{
  "model": "image diffusion model",
  "image_size": 32,
  "conditioning": "none",
  "scale_shift_norm": false,
  "optimizer": "adamw",
  "eps": 1e-10,
  "steps": 12800,
  "batch_size": 128,
  "weight_decay": 0.2
}
Rows from block 6 of a small image diffusion model, named by matrix and row number. Rows with one number belong to one channel. Each number is 128 + 32 x the weight over its row's rms, rounded and kept within 0 to 255. All counts start at 0.
After each channel's rows are labels from the 100 images, of 14976 (inputs lightly noised), where the channel reaches its highest value: "lies over" is the class under the peak. Only what is clearly more common there than usual is listed. The data: aerial photos of the United States (SatlasPretrain).
# convs0: first 3x3 conv (model.decb.0.0.convs.0.weight, 96x192x3x3, each kernel summed), inputs 0-191
# convs1: second 3x3 conv (model.decb.0.0.convs.1.weight, 96x96x3x3, transposed, each kernel summed), outputs 0-95

convs0.93 [139  60 117 141 163  98 140 135 115  93 127 118 111 131  92 140 133 156 146 138 130  59 149 139 156 176 172 142 157 109 148 159 171 123 189 155 104 100 135 151 168 158 147 175 148 150 140 175 149 139 179 118 154 149 137 134  81 144 120 154 136 113 137 173 172 145 132 131 127 141  74 135 124 155 141 133 119 111 128 162 101 119 122 112 115 120 126 116 113 139 132 131 117 135 133 131  95 129 131 118  98 105 126 148 104 110 130 137 118 114 122 141  24 153 121 140 123 113 129 148 139 174 114 141 174 158 203 142 148 105 165 167  71 130  91  11 156 190 113 155 123  82 152 165 161 176  70 211  48 108 140  84 179 108  62 137 142 129  98  55 115 117 220 112 122 101 187  88 142 161  98 129 175  95 148 192 107 129 130 179 151 144  88 175 141  99  70 118 150 108 115 138]
convs1.93 [142 159 106 136 123 129 140 164 138 191 163 100 140 165 108 132  97 129 128 127  55 114 119 130 102  95 128  97 119 182 119  87 106 144 116 103 113 123 127 183 150 117 166 105 186 112 101 137 134 108 119 137 122 164 153  81 130 178  21 136 202 111 110 139 162 123 150 154 106 193 146 117 154 105 173  99 179 129 114 133 113 124 132 148  50  80 117  73 140 162 116 134 133 212  98 105]
lies over: building

convs0.55 [128 123 170 106 130 157 127 173 136 194 171 138 127 159 131 136 132 127 131 134  76 117 180 145 151  72 113 119 124 143 137  75 126 110 128 102 124  59 132 151  98 100  99  82 126 111 105 127 128 106 159 149 141 156 155 107  86  62 142 132 147 129 130 154 120 119 130 145 139 136  63 106  84  85  75 114 138 136 107 128 101 101 119 136 108 123 150 148  51 128 135 123 112 120 103 107 188 144 137 155 118 128 104 111 120 118 116 131 114 100 121 118 145  85 141 185  81 187 132 101 124 183  77 150 146 108 248 216 155 179 110 154 135 117  22  90 107 126 127 127  86 135 107 132 164 156  88  82 106 120  75 140 169  81 148  94  99 157 128 173 115 101 134 111 119 126 139 105 138 138 113 140 165 146 127 176 121 138 216 103 168 231  71 180 178 121 119 137 147 145 152  97]
convs1.55 [ 93 125 148 122 141 172 170  90 172 102 139 168 134 166 115 172 128  59 114 122 112 143 168 134 122 100 157  83 102 103 154 104 109  96 119  98 168 122 114 134 170 224 134 146 158 118 207 129 110  69 147 143 102 161 111  94 137 125  67 126  96 120 124 129 129 120 120 140  84  82 114 144 148 135  71 128  59 154 141 153 150 121 111 138 116 140 136 102 163  51 164 154  68 113 110 197]
lies over: building

convs0.34 [ 65 113 103 125 144 119 136 163 102 153 115 134 118  84 123 126 112 119  89 137 113 119 170 116 104 165 160 126 183 132 129 149 171  84 220 111 119  92 190 161 129 123 147 228 124 130  81 182 108 116 127 131  49 100  76  89 134  88  89 105  92  80 154 118  74 100  90 106  97 120 165 113 118 112 101 113 137  86  93 107 102 150 116 138 121 118 153  73  85 108 133 150 105 144  89 128 130 126 117   4 143 157 128 122 110 106 107 150 138  49 140 129 129 129  91 113 142 155 120 154 119 109 153 122 135 131 122  65 130 132  98 168  51 141  95  91 131 152 110  89  87 136 159 111 117 138  90 157 109 175 166 140 121 115 147 124 186 109 125  65 108 147 112 152  77  89 148  83 145 106 143 170 193 174 167 135 120 157 125 129 118  99 141 164 131 152 165 104 130 110 123 221]
convs1.34 [115  99 116 138 127 116 114 157 117 145 138  88 153 193 150 170 115  69 119 140 126 143 105 134 141 156 165 237 150 120 104 101 120 149 172 180 139 115 137 142 106 190 122 120 161  90  99 162 130 195 108 130 148  59 133 137  94  82 155 100 124 210  93 106 130 172 163 176 153 157 112  88 129  89 145 143 141 144 120 164 159 147  77 151 157 114 116  95  90  82 144  88  95 137 116  87]
lies over: crop field

convs0.63 [142 169 137 121 141 127 135 121 146 166 158 144 128 148 140 115 154 134 149 143  63 206 122 126 190 125 154 160 138 153 168 143 166 190 111 172 174 142 134 146 160 122 159  97 181 182 156 135 166 132 126 106 105 122 142 109 121  90 149 121 132 140 126 127 110 148 159 131 147 128  93 129  94  32  66 109 121 128 117 123 126 109 117  95 115 132 108 121  82 116 126 109  23 124 139 109  89 160 138 117 122 161 115 140 103 158 101 113 154  71 112 133  91 153 161 183 125 174 129 147 116 106 142 141  86  81 139   7 113  95 101 140  44 132 131  89 110  72 110 107 140 130 168 141 158 152  98 108 150  70 112 131  93 124 109 159 134 157 157  89 114 149 136 110 140 116  41 173  50 136  77 151 132 129 171 130 156 118  57 120 147 146  54 178 159 132 100 101 114 167 142  92]
convs1.63 [124 123  62 110  99 136 166 153 127  69 155 145 157 115 111 153 126 113 116 158  72 177 152 155 147 109 174 130  83 176 163 177 130 116 108  80  92 132  62 108 147 163  86 136 135 112 133 162 104 134 109 133 139 138 106  81 125 132  61 158 159 129 138 153 117 121 146 154 197 100 113 184 134 139  98  94 115 137 167 125 170 105 102 112 108 157  26  87  96 138 126 130 115 132  92 213]
lies over: building

convs0.39 [101  74  94  93  95  91  91  87 108 101 152  98  93  90  94 111  97  86  92 107  51  63  92  94  97  90  90 101 109 108 107  92 116 117  84  92 117 175  80  67 141 105 119 134 107 108 145 101 119 137 103  97 158  85  92 101 125 101 102  78 107 112  92  84 147  97 117  98  94  85  98 106 129  63  63 131 119 114 114 121 138 116 139 120  95 131 111 111  79 127 109 113 129 120 143 118 116 107  56 129 100  75 117  90 134  85 146 105 102 167 161 106 127 137 112 109 169 140 138  72 105 164 153 112 147 139 197 172 124 146 142 103  42  86 149 143  67  94 103 117 100 113  40  73 103 109  99 131 128  79 119  80 160 129 119 134 110 140 101 144 120  69 104  88 125  42 112  79 112  99  96  86 129  83 113 130 128 127 117 115 166 157 127 154 164 162 180 168 145 122 156 144]
convs1.39 [ 49 119 139 121 141 150 133  41 159 130 142 161 115 129 107 158 133 118 106 126 123 124  46 133 173 129 106 135 132 149 140  32 149 109 139 133  85 100  86 129  98 178 178 106 148 116 170 131  77  63 151 160 140 133 115 164 105 160 109 160 134 129 149 134 133 127 112 127 143  99 145 132 157 145  89 163 147 122 139 136 130  89 114 145 167 185  54  92 133  72 134 175  98  73 165 175]
lies over: building

convs0.81 [137 170 131 155  92  93 111  95 146  86  79 115 128 134 127 131 102 123  87 106 156 149  87 116 100 129 137 110 105 106 102 151  83 144  86 147 107 155 120  94 119 167 129 125 115 118 195  80 140 124 163 184 151 180 175 193  95 248 174 188 129 184 180 135 203 177 155 160 188 181 128 175 129 185 160 113 169 147 144  97 111 119 101 149  97 130 110 109 185  97  78 125  68 134  75 109  81 152 141 153 138 154 164 160 109 131 157 188  78 148 142 136 122 128  95 191 110  86 109 153 134 174 124 195 101 154  97 160 171 143 178 140 140  78 129 144  94 103  89 107 106  95 110 121 123 111 112 153 107 116 123 137  97 101 111 141 135 180 135  97 119 138 102 127 143 129 151 163 115 132 121 167  83  95 146 109 126  58  82  97 141 159 111 138 146 100 124 173 111 105 153 118]
convs1.81 [196 165 111 146  92 136 153 181 125 115 112 156 144 140 118  75 170 103 139 153 182  73 168 114 124 110 157  85 102  83 145 180 117 150 112 129 129 141 120 112  81  39 123 150 108  84 100 105 184 156  62 132 159 125 117  91 153 125 135 124 115 122 152 121 123 101 151 151  79 151  80 136 150 151 142 148 133 119  98  98 125 129 184  78 118 102 192 161 142 172 109 166 137 205  99  86]
lies over: building

convs0.29 [127 174 121 121 120 127  71 117  84 118 127 127 107  99  89  83 107 131  78  92 144 186 145 132 141 131 127 129 119 148 164 131 121 132 166 128 140 142 165 151  95 153 121 139 146 138 115 130 109 125 136 124  26 130 130 131 103 116 142 154 119 149 169 170  64 128 125 120 129 146 190 114  94 150 130 167 172 120 161 147 104  84 117 125 110 121 147 117 134 127 117 135  66 169  96 147  51 141 163 142 130  62  99 130 164 125 165 101 138  74 146  88 151 120 136 128 112 175 160 121 130 130 147 133 102  76 144 163 146 198 159 193 159 145 154 134 106  99 116 158 116 159 125 174 151 133 156  80 161 127 114  78 144  61 150 136 114 155 129  95  98 220 209 161 130  50 141  82 109 119  82  26 178  80 151 123 188  95 187 150  87 136 140  85 165 145 122 122 150 159 154  78]
convs1.29 [141 114 163 153 154 165 166 123 108 104 136 117  85 101 185 141 142 151 164 203 127  77 147 114  91 124 133 111 121 127  70 151  91  68 161 133 138 206 165 157 146 124 124 157 187  95 133 153 136  98 154 126  71 119  77 122 108 128 144 131  75  77 137 139 129  87 114 112 149 148 106  93 139 141 177 120 137  75 141  86 177 146 189 105 116 118 113  76 199 171 107 124 129  67 101 137]
lies over: crop field

convs0.21 [151  99 141 145 140 135 146 133 145 137 170 149 133 145 156 144 150 144 153 143  68 148 118 119 113  97 110 113 100 112 118 104 113 120 108 117 107 168 106 105 121  94 111  57 128 126 142  92 110 151 135 114 141 127 103  99 181 107 114 119 105 113 109 108 142 122 113 115 137 112  75 111 115  65  79 118 115 130 121 121 116 121 115 124 122 114 121 132  91 117 122 122 118 125 123 122  66 139 130 149 122 177 153 116 108 123 128 179 118 107 106 128 111  58 191 126  59  10 125 135  97 106  83  67 124 153 118 129  99 136 165  65  85 101  81  30 140 113 113 174  67 163 130  74 126 125  94 101  78  68 121 126 112 121 115 141 149 156   2 111 127 181  82  29  75 110  92 127  98 110 164 180 165  92 160 133 106 132 105 140 159 175 122 138 120  83 119 166 100  55 107 123]
convs1.21 [100 138 162 137 152 128 111 133 125 203 119  74 127  99 152 152 119 125 125 129 122 125 106 126 102 174 180 126 128 146 193 100 137 120 116 120  96 143 124 182 144 189 186 108 116 133 216 112 131 104  90 122 134 140 183 200 135 139 119 110 108 121 133 106 137 130  94 132 213  61 134 130  33 107 124 147 101 113 150 137 150 128 120 161 159 129 136 122  91 118 125  28 109 115 167 141]
lies over: building

convs0.76 [ 91 189 120 120  83 102  86 109 107  42  61 108 109 102  78 117  66  88  67 103 143 154 131 116 130 181 134 130  96  74 153 165 145 129 132 142 106 138 132 110 143 135 111 113 150 144 193 112 135 102 136 141 146 115 132 182  79 193 164 146 153 182 165 122 183 185 151 155 158 150 103 190 114 177 138 152 128 106 130 113 105  89 112  87  73 100  98 110 177 151  91 127  80 147  57 121  96 147 116 113 125 120 117 122  97 149 125 146  75  65  78 109  89 152 120 159 137 133 147 141 197 156 113 131 172 120 116  95 188 100 181 147 106  76  95 118  88 106 136 108 116 130 132 111 113 149 154 150 100 111 156  91  97 111 134 144 156 203 136  84 120 169  79 100 140  84 139 108 113 128 140 131  71 111 191 101 119  98  59 113 142 139 114 179 145  89 148 128 109 144 174 101]
convs1.76 [220 107 131 128  73 128 135 167  95  93 124 149 111 139 149 108 140 152  97 110  96 107 170 128 131  87 158  95 174 138 131 193 111 106 185 132 136 156 134 141 137  80 120 169 123  95  75 102 176 222  98 143 109 113 116 142 161 130  79 172 158 148  72 138 116 123 138 146  92 164  71 162 135  92 148 146 132 145 104 112 106 157 184 104 124 114 194 163 105 111 119 153 145 196 130 107]
lies over: building

convs0.27 [161 117 157 157 118 150 144 135 146 145 167 165 161 160 152 147 154 142 157 135 150 165 125 130 161 108 141 145 145 151 162 131 154 154 149 131 138 111 177 133 152 147 157 159 145 164  93 130 136 139 150 196  63 187 133 111 154 124 146 151 154 140 157 136  77 135 136 164 177 153 154 142  91  74 138  93 115 117 105  93 138  92 108 121  92  96  95  94  65 120  84  72 134 117 118 100  68 142 209 140 130 118 140 104 148 130 109 151 154 108   3 100 141 108  96  81 110 135 138  43 147  82 109 124 119 162 143 187 117 172 142 130 132 157 149 128 133 129 128 139  79  95 172 113 114 161 106 162 150 125 153  58 127 137 119 129 179  99  91 120 170 226  54 129 109 125 183  62 130 127  89 107 116 131 128 105 159 131 234 140 110 144 161 140 147  87 115 124 177 152 117 109]
convs1.27 [ 90 172 126 131 186 130 118 134 157 157 150 119 113  99 240 134  61  91 111 183 163 119 147 170 123 132 160 125 120 113  91 174  97 126 104 119 102 171  94 168 108 122 122 128 177 111 133 101 151 125 138 152 155 136 211 148 119 129  89 119 136  75 115 119 109 142 127 113 130 102  78  76 134  98 145 157 127  95 102 127 167 169  57 147 134 124  59 143 191 101 124 140 120 159  72 123]
lies over: crop field

convs0.92 [147  77 161 116 128 163 174 167 105 151 181 175 151 128 182 178 131 146 120 130 105  71  85 114  96 121 144  92 163 143  78 147  63 105 144 131 166 139 132 111  99 171 165 190  80  89 150 136 129 149 161 173 106 176 148 129 140 166 154 182 119 136 139 140 149 120 116 162 149 139 146 101 132 161 110  76 110 112  86 101 122  96  89 115 174 137 122 104 111  72 102 101  54 104 134  97 115 158 158 153 150 135 145 142 116 158 172 119  28 126 131 129  87 160 106 188 138 145 128  98  64 147 119 113 120 156 175 163 157 150 122 125 145 157  77   9 168 180 121 133 153 153 104 152 154 147 101 107  77 124 137 145 134  93  50 124 107 175 114 106 165 167 155 126  89 124 162 151 131 152  90 132 169 109 100  92 142 141  85 177 178 105 136 115 124 112  79 125 143 119 101  79]
convs1.92 [180 136 116 105 102 102 134 196 107 165 133 139 133 158 143 135 150 137 129 105 110 145 143 142 133 107 107 103 135 179 118 165  98 123 108 144 114 116 149 194 123  80 132 157 182 129  82 136 152 179 110 101 135 109 132  40 172  93  98 108 134 153 125 167  96 142 128 139 118 118 110 152 170 139 186 128 162 172  70 117 147 187 195 111  70  95 201  72 131 175 127 111 150 120  79  78]
lies over: building

convs0.57 [148 106 140 136 152 140 159 155 137 162 166 136 157 150 137 133 134 133 150 129  58 106 144 157 134 118 135 139 156 153 145 117 148 129 141 114 132 123 141 144 133 120 134 111 138 137 125 157 185 185 160 184 149 182 168 160 231 115 173 151 190 169 176 184 128 168 174 188 172 171 176 163 129  79  64 136 127 136 140 160 129 134 140 144 136 151 158 146  84 141 148 155 135 143 124 145  99 115 107 123 137 166 159 151  49 128 159 145 119 144 117 103 163 118  80 140  74  47  84 135 129 130 113  88 151 159 142 171 151  83 120 147 114  91  50  51 166 168 140 101 140 130 169 113 115 141 135  82 123 113 131 134  38 129  55 101 183  96  93 143 116 142 138  92  51 108  99 171  69 103 118 177 168 107 133 117 126  77 165  97 110 140 148 115  94 108 140 138  96 137 114 146]
convs1.57 [ 88 131  91 134  82  92 154 160 119 201 128 147 126 119 131 100 151 109  80 128  82 151  97 165 130 128 130 163 143 168  72  96 154 137 115 127  75 151  88 150  77 185  90 115 175 124 119 128  90 131 134 146 144 153 187 117 100 166 158 110  95 124 139 100  77 150 105 121 128  28 145 141  94 171 130 148 183 137 128 149 137 110 139 157 131 151  95 169  67 104 154 167 102  54  91 153]
lies over: crop field

convs0.84 [ 84 115 136 106 109 145 149 146  94 173 117 120 125 141 124 117  95 129 125  95 122  95 135 129 144 135 138 140 117 146 157 122 130 132 141 132 157 109 169 140 180 134 128 129 174 145 138 121  75 157 130 107 136 130 103  87 160 149 102 142  72  81 117 110 169 108  78  92 121 109 130  92 119 103 132  85 136 118 101 110 105 156  74 126 126 108 135 133 112  94  93 111 126 109 125 130  88 142 166  59 148  79 132 123 157 175 164 151 225  81 161 136  53  62 166 150  84  78 178 120  58 150 134 141 119 186 145  92  92  93 129 124  96 140  92 105 116 167 117 120 141 167 154 188 165 143  33 129 107 127 132  34 141  90  91  91 140 130  90 115  86 152 139  87  89 119  67  58 138 145  60  47 126  62 125 143 160 166 109 120 121 137  90 128  77 156 120 166 108 154  77 145]
convs1.84 [180  57 105 138 140 115 155 187 103 123 118 151 148 106 128 128 117 121 110 128 147 124  95 103  91 160 149 139 127 119 143 184  96 112 141 112 107 142 150 166 140 135  99 113 116 129  72 104 141 106  64 108  64 141  93  58 142 123  82 101  82  91 125 147 129 134 163 138 130  93 103 141 217 123 134  63 127 117  98  78 144  99 119 121  81 138 108 158  94 128 165 124 164  10 153 119]
lies over: crop field

convs0.67 [114 166  99 124  94 106 100 100 122 129 112 110 117 116 120 124 116 101 113 117  67 193 120 115 135 112 106 129 113 128 148 103 150 142  88  97 151  93 120  99 151  78 124  73 153 145 139  95 148 129 116 154  96 124 136 146  70 161 156 133 141 161 156 142 120 144 163 147 147 144 109 150 121 115  74 119 148 123 149 117 150 137 136 144 122 118 127 133 128 129 124 119  54 134 132 137 159 198 148 202 174 159 145 143 153 145 114 126 135 104 154 168 140 107 152 134 171 137 166 178 126 212 143 161 233 193 255  35 143 155 190 191 104 105 173 127 111  89 112 107 134  67 118 129 184 137 151 128 169 139 117 129 148 117 146 173 123 181 188 116 180 107 117 137 169 167 127 132 123 149 128 145 199 145 122 156 172 132 129 126 109 127 126 144 179 120 160 127 136 119 164 186]
convs1.67 [164 104  89 133 117 115 135 180  78  95 112 137 143 103 122  61 126 138 128 105 130  88 200 120  99 134 138 142 113 131 121 212 138 118 116  97 167 163 162 144 106  38 136 162 133 102  69 106 214 174 126 110 129  99 120 114 173  77 103 141 130 137 115 136 116 164 156 115  50 125 148 144 166 148 173 110 142 110  94  90 103 128 154  88 103  84 176 156  95 153 124 107 131 177 118 107]
lies over: building