A small image diffusion model, trained from scratch.
Model: arch unet, norm groupnorm, activation silu, widths [48, 96, 192].
Training: adamw at rate 0.0022, 12800 steps.
Rows from block 7, named by matrix and row number. Rows with one number belong to one channel. Each number is 128 + 24 x the weight over its row's rms, rounded and kept within 0 to 255. All counts start at 0. After the name is the row's rms in percent of the matrix's.
# convs0: first 3x3 conv (model.decb.0.1.convs.0.weight, 96x96x3x3), inputs 80-95, a 3x3 kernel for each
# convs1: second 3x3 conv (model.decb.0.1.convs.1.weight, 96x96x3x3, transposed), outputs 80-95, a 3x3 kernel for each
convs0.85 088 [108 121 116 132 125 125 159 140 134 125 137 158 110 128 156 156 176 196 108 124 122 111 124 147 107 116 128 121 116 121 135 122 117 127 123 114 125 139 122 118 128 118 117 131 114 138 143 131 139 129 127 139 127 115 114 133 134  93 127 126 104 121 133 152 132 118 165 130 113 164 130 106 129 145 169 124 158 184 149 186 205 120 112 109 121 116 107 126 120 115 128 132 115 126 127 118 102 109 103  83 107 105  97 111 112  92 102  96  71 104  87 106 123 103 105 116  92 141 141 160 142 147 155 141 158 159  94 127 143 110 148 149 127 143 141 127 140 128 133 142 131 109 134 130]
convs1.85 097 [ 99 111 107 141 126 111 142 142 109 110 110  99 128 129 124 119 123 116 139 129 119 136 143 135 126 139 135 130 129 128 151 136 133 167 134 129 140 131 116 146 138 120 138 130 112 151 139 130 109  99 108 124 120 125 198 173 158 179 157 176 193 136 183 132 125 120 125 117 103 123 113 109  79  79  97  82  80 115  92  96 114 167 137 149 159 143 149 180 164 172 148 134 132 118 107 108 129 107 114 130 120 125 134 126 131 142 126 127 147 145 146 130 136 149 152 145 155 160 156 187 133 126 157 156 147 169 137 111 127 134 131 133 139 137 159 129 133 165 115 112 130 126 126 131]
convs0.86 092 [105 134 158 104 137 137 116 127 111 140 117 139 128 177 151 138 143 140 103  84 122 123 102  84  95 129 190 139 178 151 151 160 122 114 136 132 124 130 157 124 126 145 117 114 155  90 114 110 131 119  83 132 129 109 137 144 122 123 115 135 126 130 115 137 140 144  93 116 141 146 128  90 136 108 118 105 126 113 166 127 114 124 145 146  91 113 135 105  97 125 132 143 140 126 116 128 114 138 153 155 150 153 137 153 149  92 118 132 135 124 101  83 138 128 136 156 108 144 133 117 126 119 105 107 153 134 101 140 162 100 122 113 117 168 164 147 171 137 141 150 131 105 132 141]
convs1.86 109 [147 139 114 129 140 174  90 135 147 103 127 107 115 107 111 122 146 119 129 118 146 173 123 105 117 147 120 124 133 131 135 143 102  83  97  71 118 135 154 108 115 134 111 118 130 116 112 151 145 115 118 150 114 118 112 140 139 165 173 180 158 133 135 149 118  93 127 117 124 152 133 127 148 120  89  82  88 137 126 170 138 146 162 137 156 158 153 131 153 158 113 120 151 146 118 114 147 102 117 123 121 113 120 106 114 121 125 103 150 122 170 147  97 137 137 132 116 141 146 136 132 131 135 127 161 121 122  95 127 122 113 141 104 147 120 108  96 154 118  94 116 103  98  97]
convs0.87 066 [ 93 119 133  94 122 133 113 142 103 154 137 133 132 134 114 161 146 113 126 133 126 175 137 143 184 151 149 111 116 131 124 122 140 126 124 138 129 132 131 114 132 134 128 135 143 152 147 152 151 151 147 134 127 148 139 122 131 113 108 107 131 102 132 132 104 102  91  92 100 115  93 109  96  86 116 157 141 104 170 146 127 103 123 137  94 106 102 104  95 121 106 109 120 123 126 127 124 124 133 139 134 119 126 128 127 131 138 146 156 141 142 110 105 101 145 119 115 150 155 155 149 144 128 161 132 123 177 166 160 119  96 112 136  99 134 148 139 116 125 135 120  91 121 114]
convs1.87 083 [127 106 138 143 183 177 127 163 154 143 145 142 121 115 124 146 129 121 140 125 117 145 115 116 110  92 110 131 131 115 158 117 150 143 173 185 136 129 135 127 124 132 135 133 137 123 135  91 120 111  72  83  91  97 149 166 141 160 167 187 187 169 138 152 142 125 166 144 125 133 149 134 146 133 118 132 103  74  95 116 120 185 149 119 180 150 117 125 118 126 126 131 113 135 138 125 147 141 139 115 122 113 114 131 132 115 131 122 103 130 120 145 172 152 130 126  93 170 178 169 184 149 123 150 143 136 155 155 112 133 136 145 148 119 115 155 146 146 142 122 144 135 129 132]
convs0.88 078 [141 127 161 130 120 149 154 120 103 167 201 153 147 157 150 161 143 137 154 107 123 166 141 149 112 124  80 160 181 179 137 148 138 104 115 140 128 139 127 132 152 142 139 164 154  92  90  88 133 117 105 138 164 134 117 102 109 129 123 111 101 109 100 141 118 103 146 134  85 100 142 101 157 146 121 147 143 100 138 141 133  85 118 132 116  97 116 101 107 112 116 114 121 122 135 155 139 164 165 137 141 132 126 127 134 137 159 157 109 138 135 149 142 114 163 160 139 105 162 145 118 144 138 139 153 119 153 155 141 137 132 147 125 101 119 111 131 115 108 130 127 116 139 144]
convs1.88 092 [139  99 130 101 124 123 108 113 140 116 127  90  93 126 117  92  73  94 122 146 136 109 126 153 102 138 111 117 113  93 131 115 141 112  89 133 135 135 136 122 124 141 128 122 132 112 113 128 128 104 109 101 146 156 172 170 133 161 145 192 161 143 162 144 115 145 171 107  91 128 127 110 129 137 130 150 117  80  69 100  85 162 138 148 151 147 113 147 138 129  90 104 105 109 114 111 148 155 131 125 124 128 109 102 118 148 121 116 101  95  95 124 117 171 116 139 137 139 168 148 145 149 129 134 147 155 161 134 113 139 123 136 156 132 121 126 124 139 117  92 163 124 115 141]
convs0.89 071 [ 99 109 100  91 105  86 131 141  93 134 154 170 139 162 143 161 138 154 126 125 151 130 153 172 151 143 125 131 160 114 108 127 133 119 140 139 124 133 145 131 124 131 126 122 140 116 121 114 133 152 121 106 145 146 111 115 147 146 105 147 129  93 103  79 126 125 107 119 101 108 130 114 133  99  96 123  98  84 149 152 169 119 128 122 127 107 108 120  99 117 134 125 114 131 120 137 112 125 126 154 130 144 160 141 138 156 138 119 122 126 118 147 125 105 167 148  88 151 122 127 147 151 136 129 125 135 117 131 125 127 119 123 129 128 110 154 138 124 160 145 148 134 153 150]
convs1.89 090 [154 129 147 175 165 157 128 149 152  94 105 116 121 110 117 126 138 117 152 122  97 134 123 131 112 126  89 117 138 105 137 156 149 112 122  91 144 139 139 122 117 134 121 113 128 114 108 148 110  88 126 153 106 123 130 166  91 123 166 176 140 157 160 141 116 128 135 110 126 151 138 145 123 121 104 132  96 105 123 145 139 149 161 149 127 139 139 112 157 165 118 131 149  93 114 132 126 108 131 122 110 109 116 100 118 128 125 117 168 115 140 165 103 141 134 143 140 154 174 167 138 131 143 121 155 142 157 153 140 116 118 145 109 153 149 110  89 120 116  98 119 139 120 109]