python train.py --arch="unet" --model="image diffusion model" --dataset="aerial photos of the United States (SatlasPretrain)" --train_examples=101725 --image_size=32 --horizontal_flip=true --conditioning="none" --objective="v" --cond_dim=192 --norm="groupnorm" --hidden_act="silu" --weight_standardization=false --widths=[48, 96, 192] --blocks_per_level=2 --scale_shift_norm=false --attention=false --upsampling="nearest_conv" --init="trunc_normal_002" --residual_init="zero_last" --optimizer="adamw" --learning_rate=0.0022 --beta1=0.85 --beta2=0.95 --eps=1e-10 --max_steps=12800 --batch_size=128 --epochs=16.1 --lr_schedule="cosine" --final_lr_fraction=0 --warmup_steps=2560 --weight_decay=0.2
Rows from block 4 of a small image diffusion model, named by matrix and row number. Rows with one number belong to one channel. Each number is 128 + 24 x the weight over its row's rms, rounded and kept within 0 to 255. All counts start at 0. Numbers have three digits each.
After each channel's rows are labels from the 100 images, of 14976 (inputs lightly noised), where the channel reaches its highest value: "strongest on" is what is common among them; "place" is the part of the image that holds the peak. Only what is clearly more common there than usual is listed. The data: aerial photos of the United States (SatlasPretrain). In brackets: how many of the 100, against the usual share in percent.
# convs0: first 3x3 conv (model.mid.0.convs.0.weight, 192x192x3x3, each kernel summed), inputs 96-191
# convs1: second 3x3 conv (model.mid.0.convs.1.weight, 192x192x3x3, transposed, each kernel summed), outputs 96-191

convs0.20:133110132140148143098141112102172161116124110142137066144135083156148156132127147156127117080152152172166155125167185116114137119150122135147143069126105139120109119130107084140103105110128115097134094107110127090081158138162110118133137126095101133098141132127123143071140083109132085124
convs1.20:129108129111099105138124151108132113143126134148121160104065125136122124110119123130142133096082159155127126152144132149174081143117094133148117152107130130148139161094149145141124152144121093147132141143127087137154144140090138164147136172154169160176158160129177140129066195156173167182
strongest on: building (77 vs 41.5)
place: bottom left (34 vs 14.1)

convs0.7:119091137143149133118120107113151154121127101138129085171133106119129129138147128150125110118175156173155153126142180124117140109133116128142133101140116131118127114139107103134124106106140149107139116095100155087096169171179093099144146091123086161092132102163085169090113058137160076149
convs1.7:120124119112106117140132145109133105126137161140115153083053122149126134098131101120144124102082156150112126141141129151149082141127095137127136148113140120149139160110141142152131148125114099142141118131153122141136140129097156165141129182140172154175159161130171130135101198158143159183
strongest on: building (73 vs 41.5)
place: bottom left (70 vs 14.1)

convs0.15:149100135136142140117171146120140142115122138112156134165140154140124145092128105160144067113116169181124121088137187142082127142119061125155175096158122129110130111154110117112145113142155117120116142098066120108089136162137112082137165085101062139112117128124098152105117087143134091128
convs1.15:124120134114120102132159149138145114135135129162124141079055106153133139114116105134145143106085154149139127143153107161135082138141089093152085151101139128145132148091141112149128149114112103152107099110123081138149137122093143158142133176154165162153162159145153127138077177156139147177
strongest on: crop field (27 vs 8.7)
place: top right (33 vs 14.1)

convs0.134:130140095128147116128143111066123132135114126116104143126136093112129135133130109166150119157146151149121110119124169137112166152157121138141133097137123112112123072146082078114128069099138084098112125124121100105083102160111147090102148122097113119102103049133091148124094088141108070145
convs1.134:112120142113113139150113144154125108127152166123129142096064144140120126107107122123134158128107113151122101136118107126145092132144091140135110175094156134148150136113142150137139172103132126158137100108129109143178141122139103160143111162145164180162145178147155132139071167146148149173
strongest on: building (74 vs 41.5)
place: bottom left (45 vs 14.1)

convs0.64:122117159162157133125147145123147139127141149143167096118143089164153153116108151114125091090118163174166151110138134103113088109167117153104126110139120126137118114133144133154128122059141091128137056087142105136122086157100120140102121170104130123116140109100111163116125131103102105127
convs1.64:127146126145120135148118143101137140150141110125106161085106135170132154105114158134132122111096169182098126134148157129187115129116094131119163158111137162170152135114117138166108126141119076112176128116119059128117140143080076149122139161120140155148143136114149124092095172132154125155
strongest on: building (73 vs 41.5)
place: bottom right (32 vs 14.1)

convs0.113:171155115099133147123194160108131123120121144126145143162161131129130126138113156110130118050122129118120174112151178117130197140100105147153170112129132165148123133114132120133146111152099137146144118139134148121129142108127148154131124103134108117179121113134165104113121103120088132131
convs1.113:092113120118106101130089111123130126113104079162115148121129153138121126141101147147113123110107153137120115162132110118135080116106165099121081152131102121138115130080137117131122130129126137151106120108132090142172134115112147139130142167128149131120156115128145119065085154127172165153
strongest on: building (72 vs 41.5)
place: bottom right (32 vs 14.1)

convs0.59:103139167137146113112122139105142128135121045156141127110131096113141132108117141155123133149068115104113082095141104121140070120074132155137122133142124116109111072126139118108138102137131137135138155124109128139137127096132150139120117062146098133118096054136127112143126106141168114119
convs1.59:129123138114135174141098125169119153130129143085164129116092167126140108103150104117101102174160095100114176134082152096100092123153130126140147115122108132135159105115097175125129129118154112113122142146072105123100154146124135138174100161161155120150146134148123132170114173123152139079
strongest on: crop field (27 vs 8.7)
place: bottom right (40 vs 14.1); bottom left (33 vs 14.1)

convs0.117:159142129130120112110163153126127128099112135096132149139159125145126136136114146148142104099116121130118159121125149107088083143097110132122166113127117137129118110117112136111127111146111119116103126136100127155121126082103138129120125091162118151149128142111153093154136115134107181120
convs1.117:114087128134121096125127116160151147118098067170137132110119107140131129177117124108111169087130142147160143166142086127108104104117137057158049153121115155145097128072152106149127154126128104145110129111136081094157130132087059134143131151150143135110158159162119135130093165112141129160
strongest on: crop field (29 vs 8.7)
place: top right (42 vs 14.1)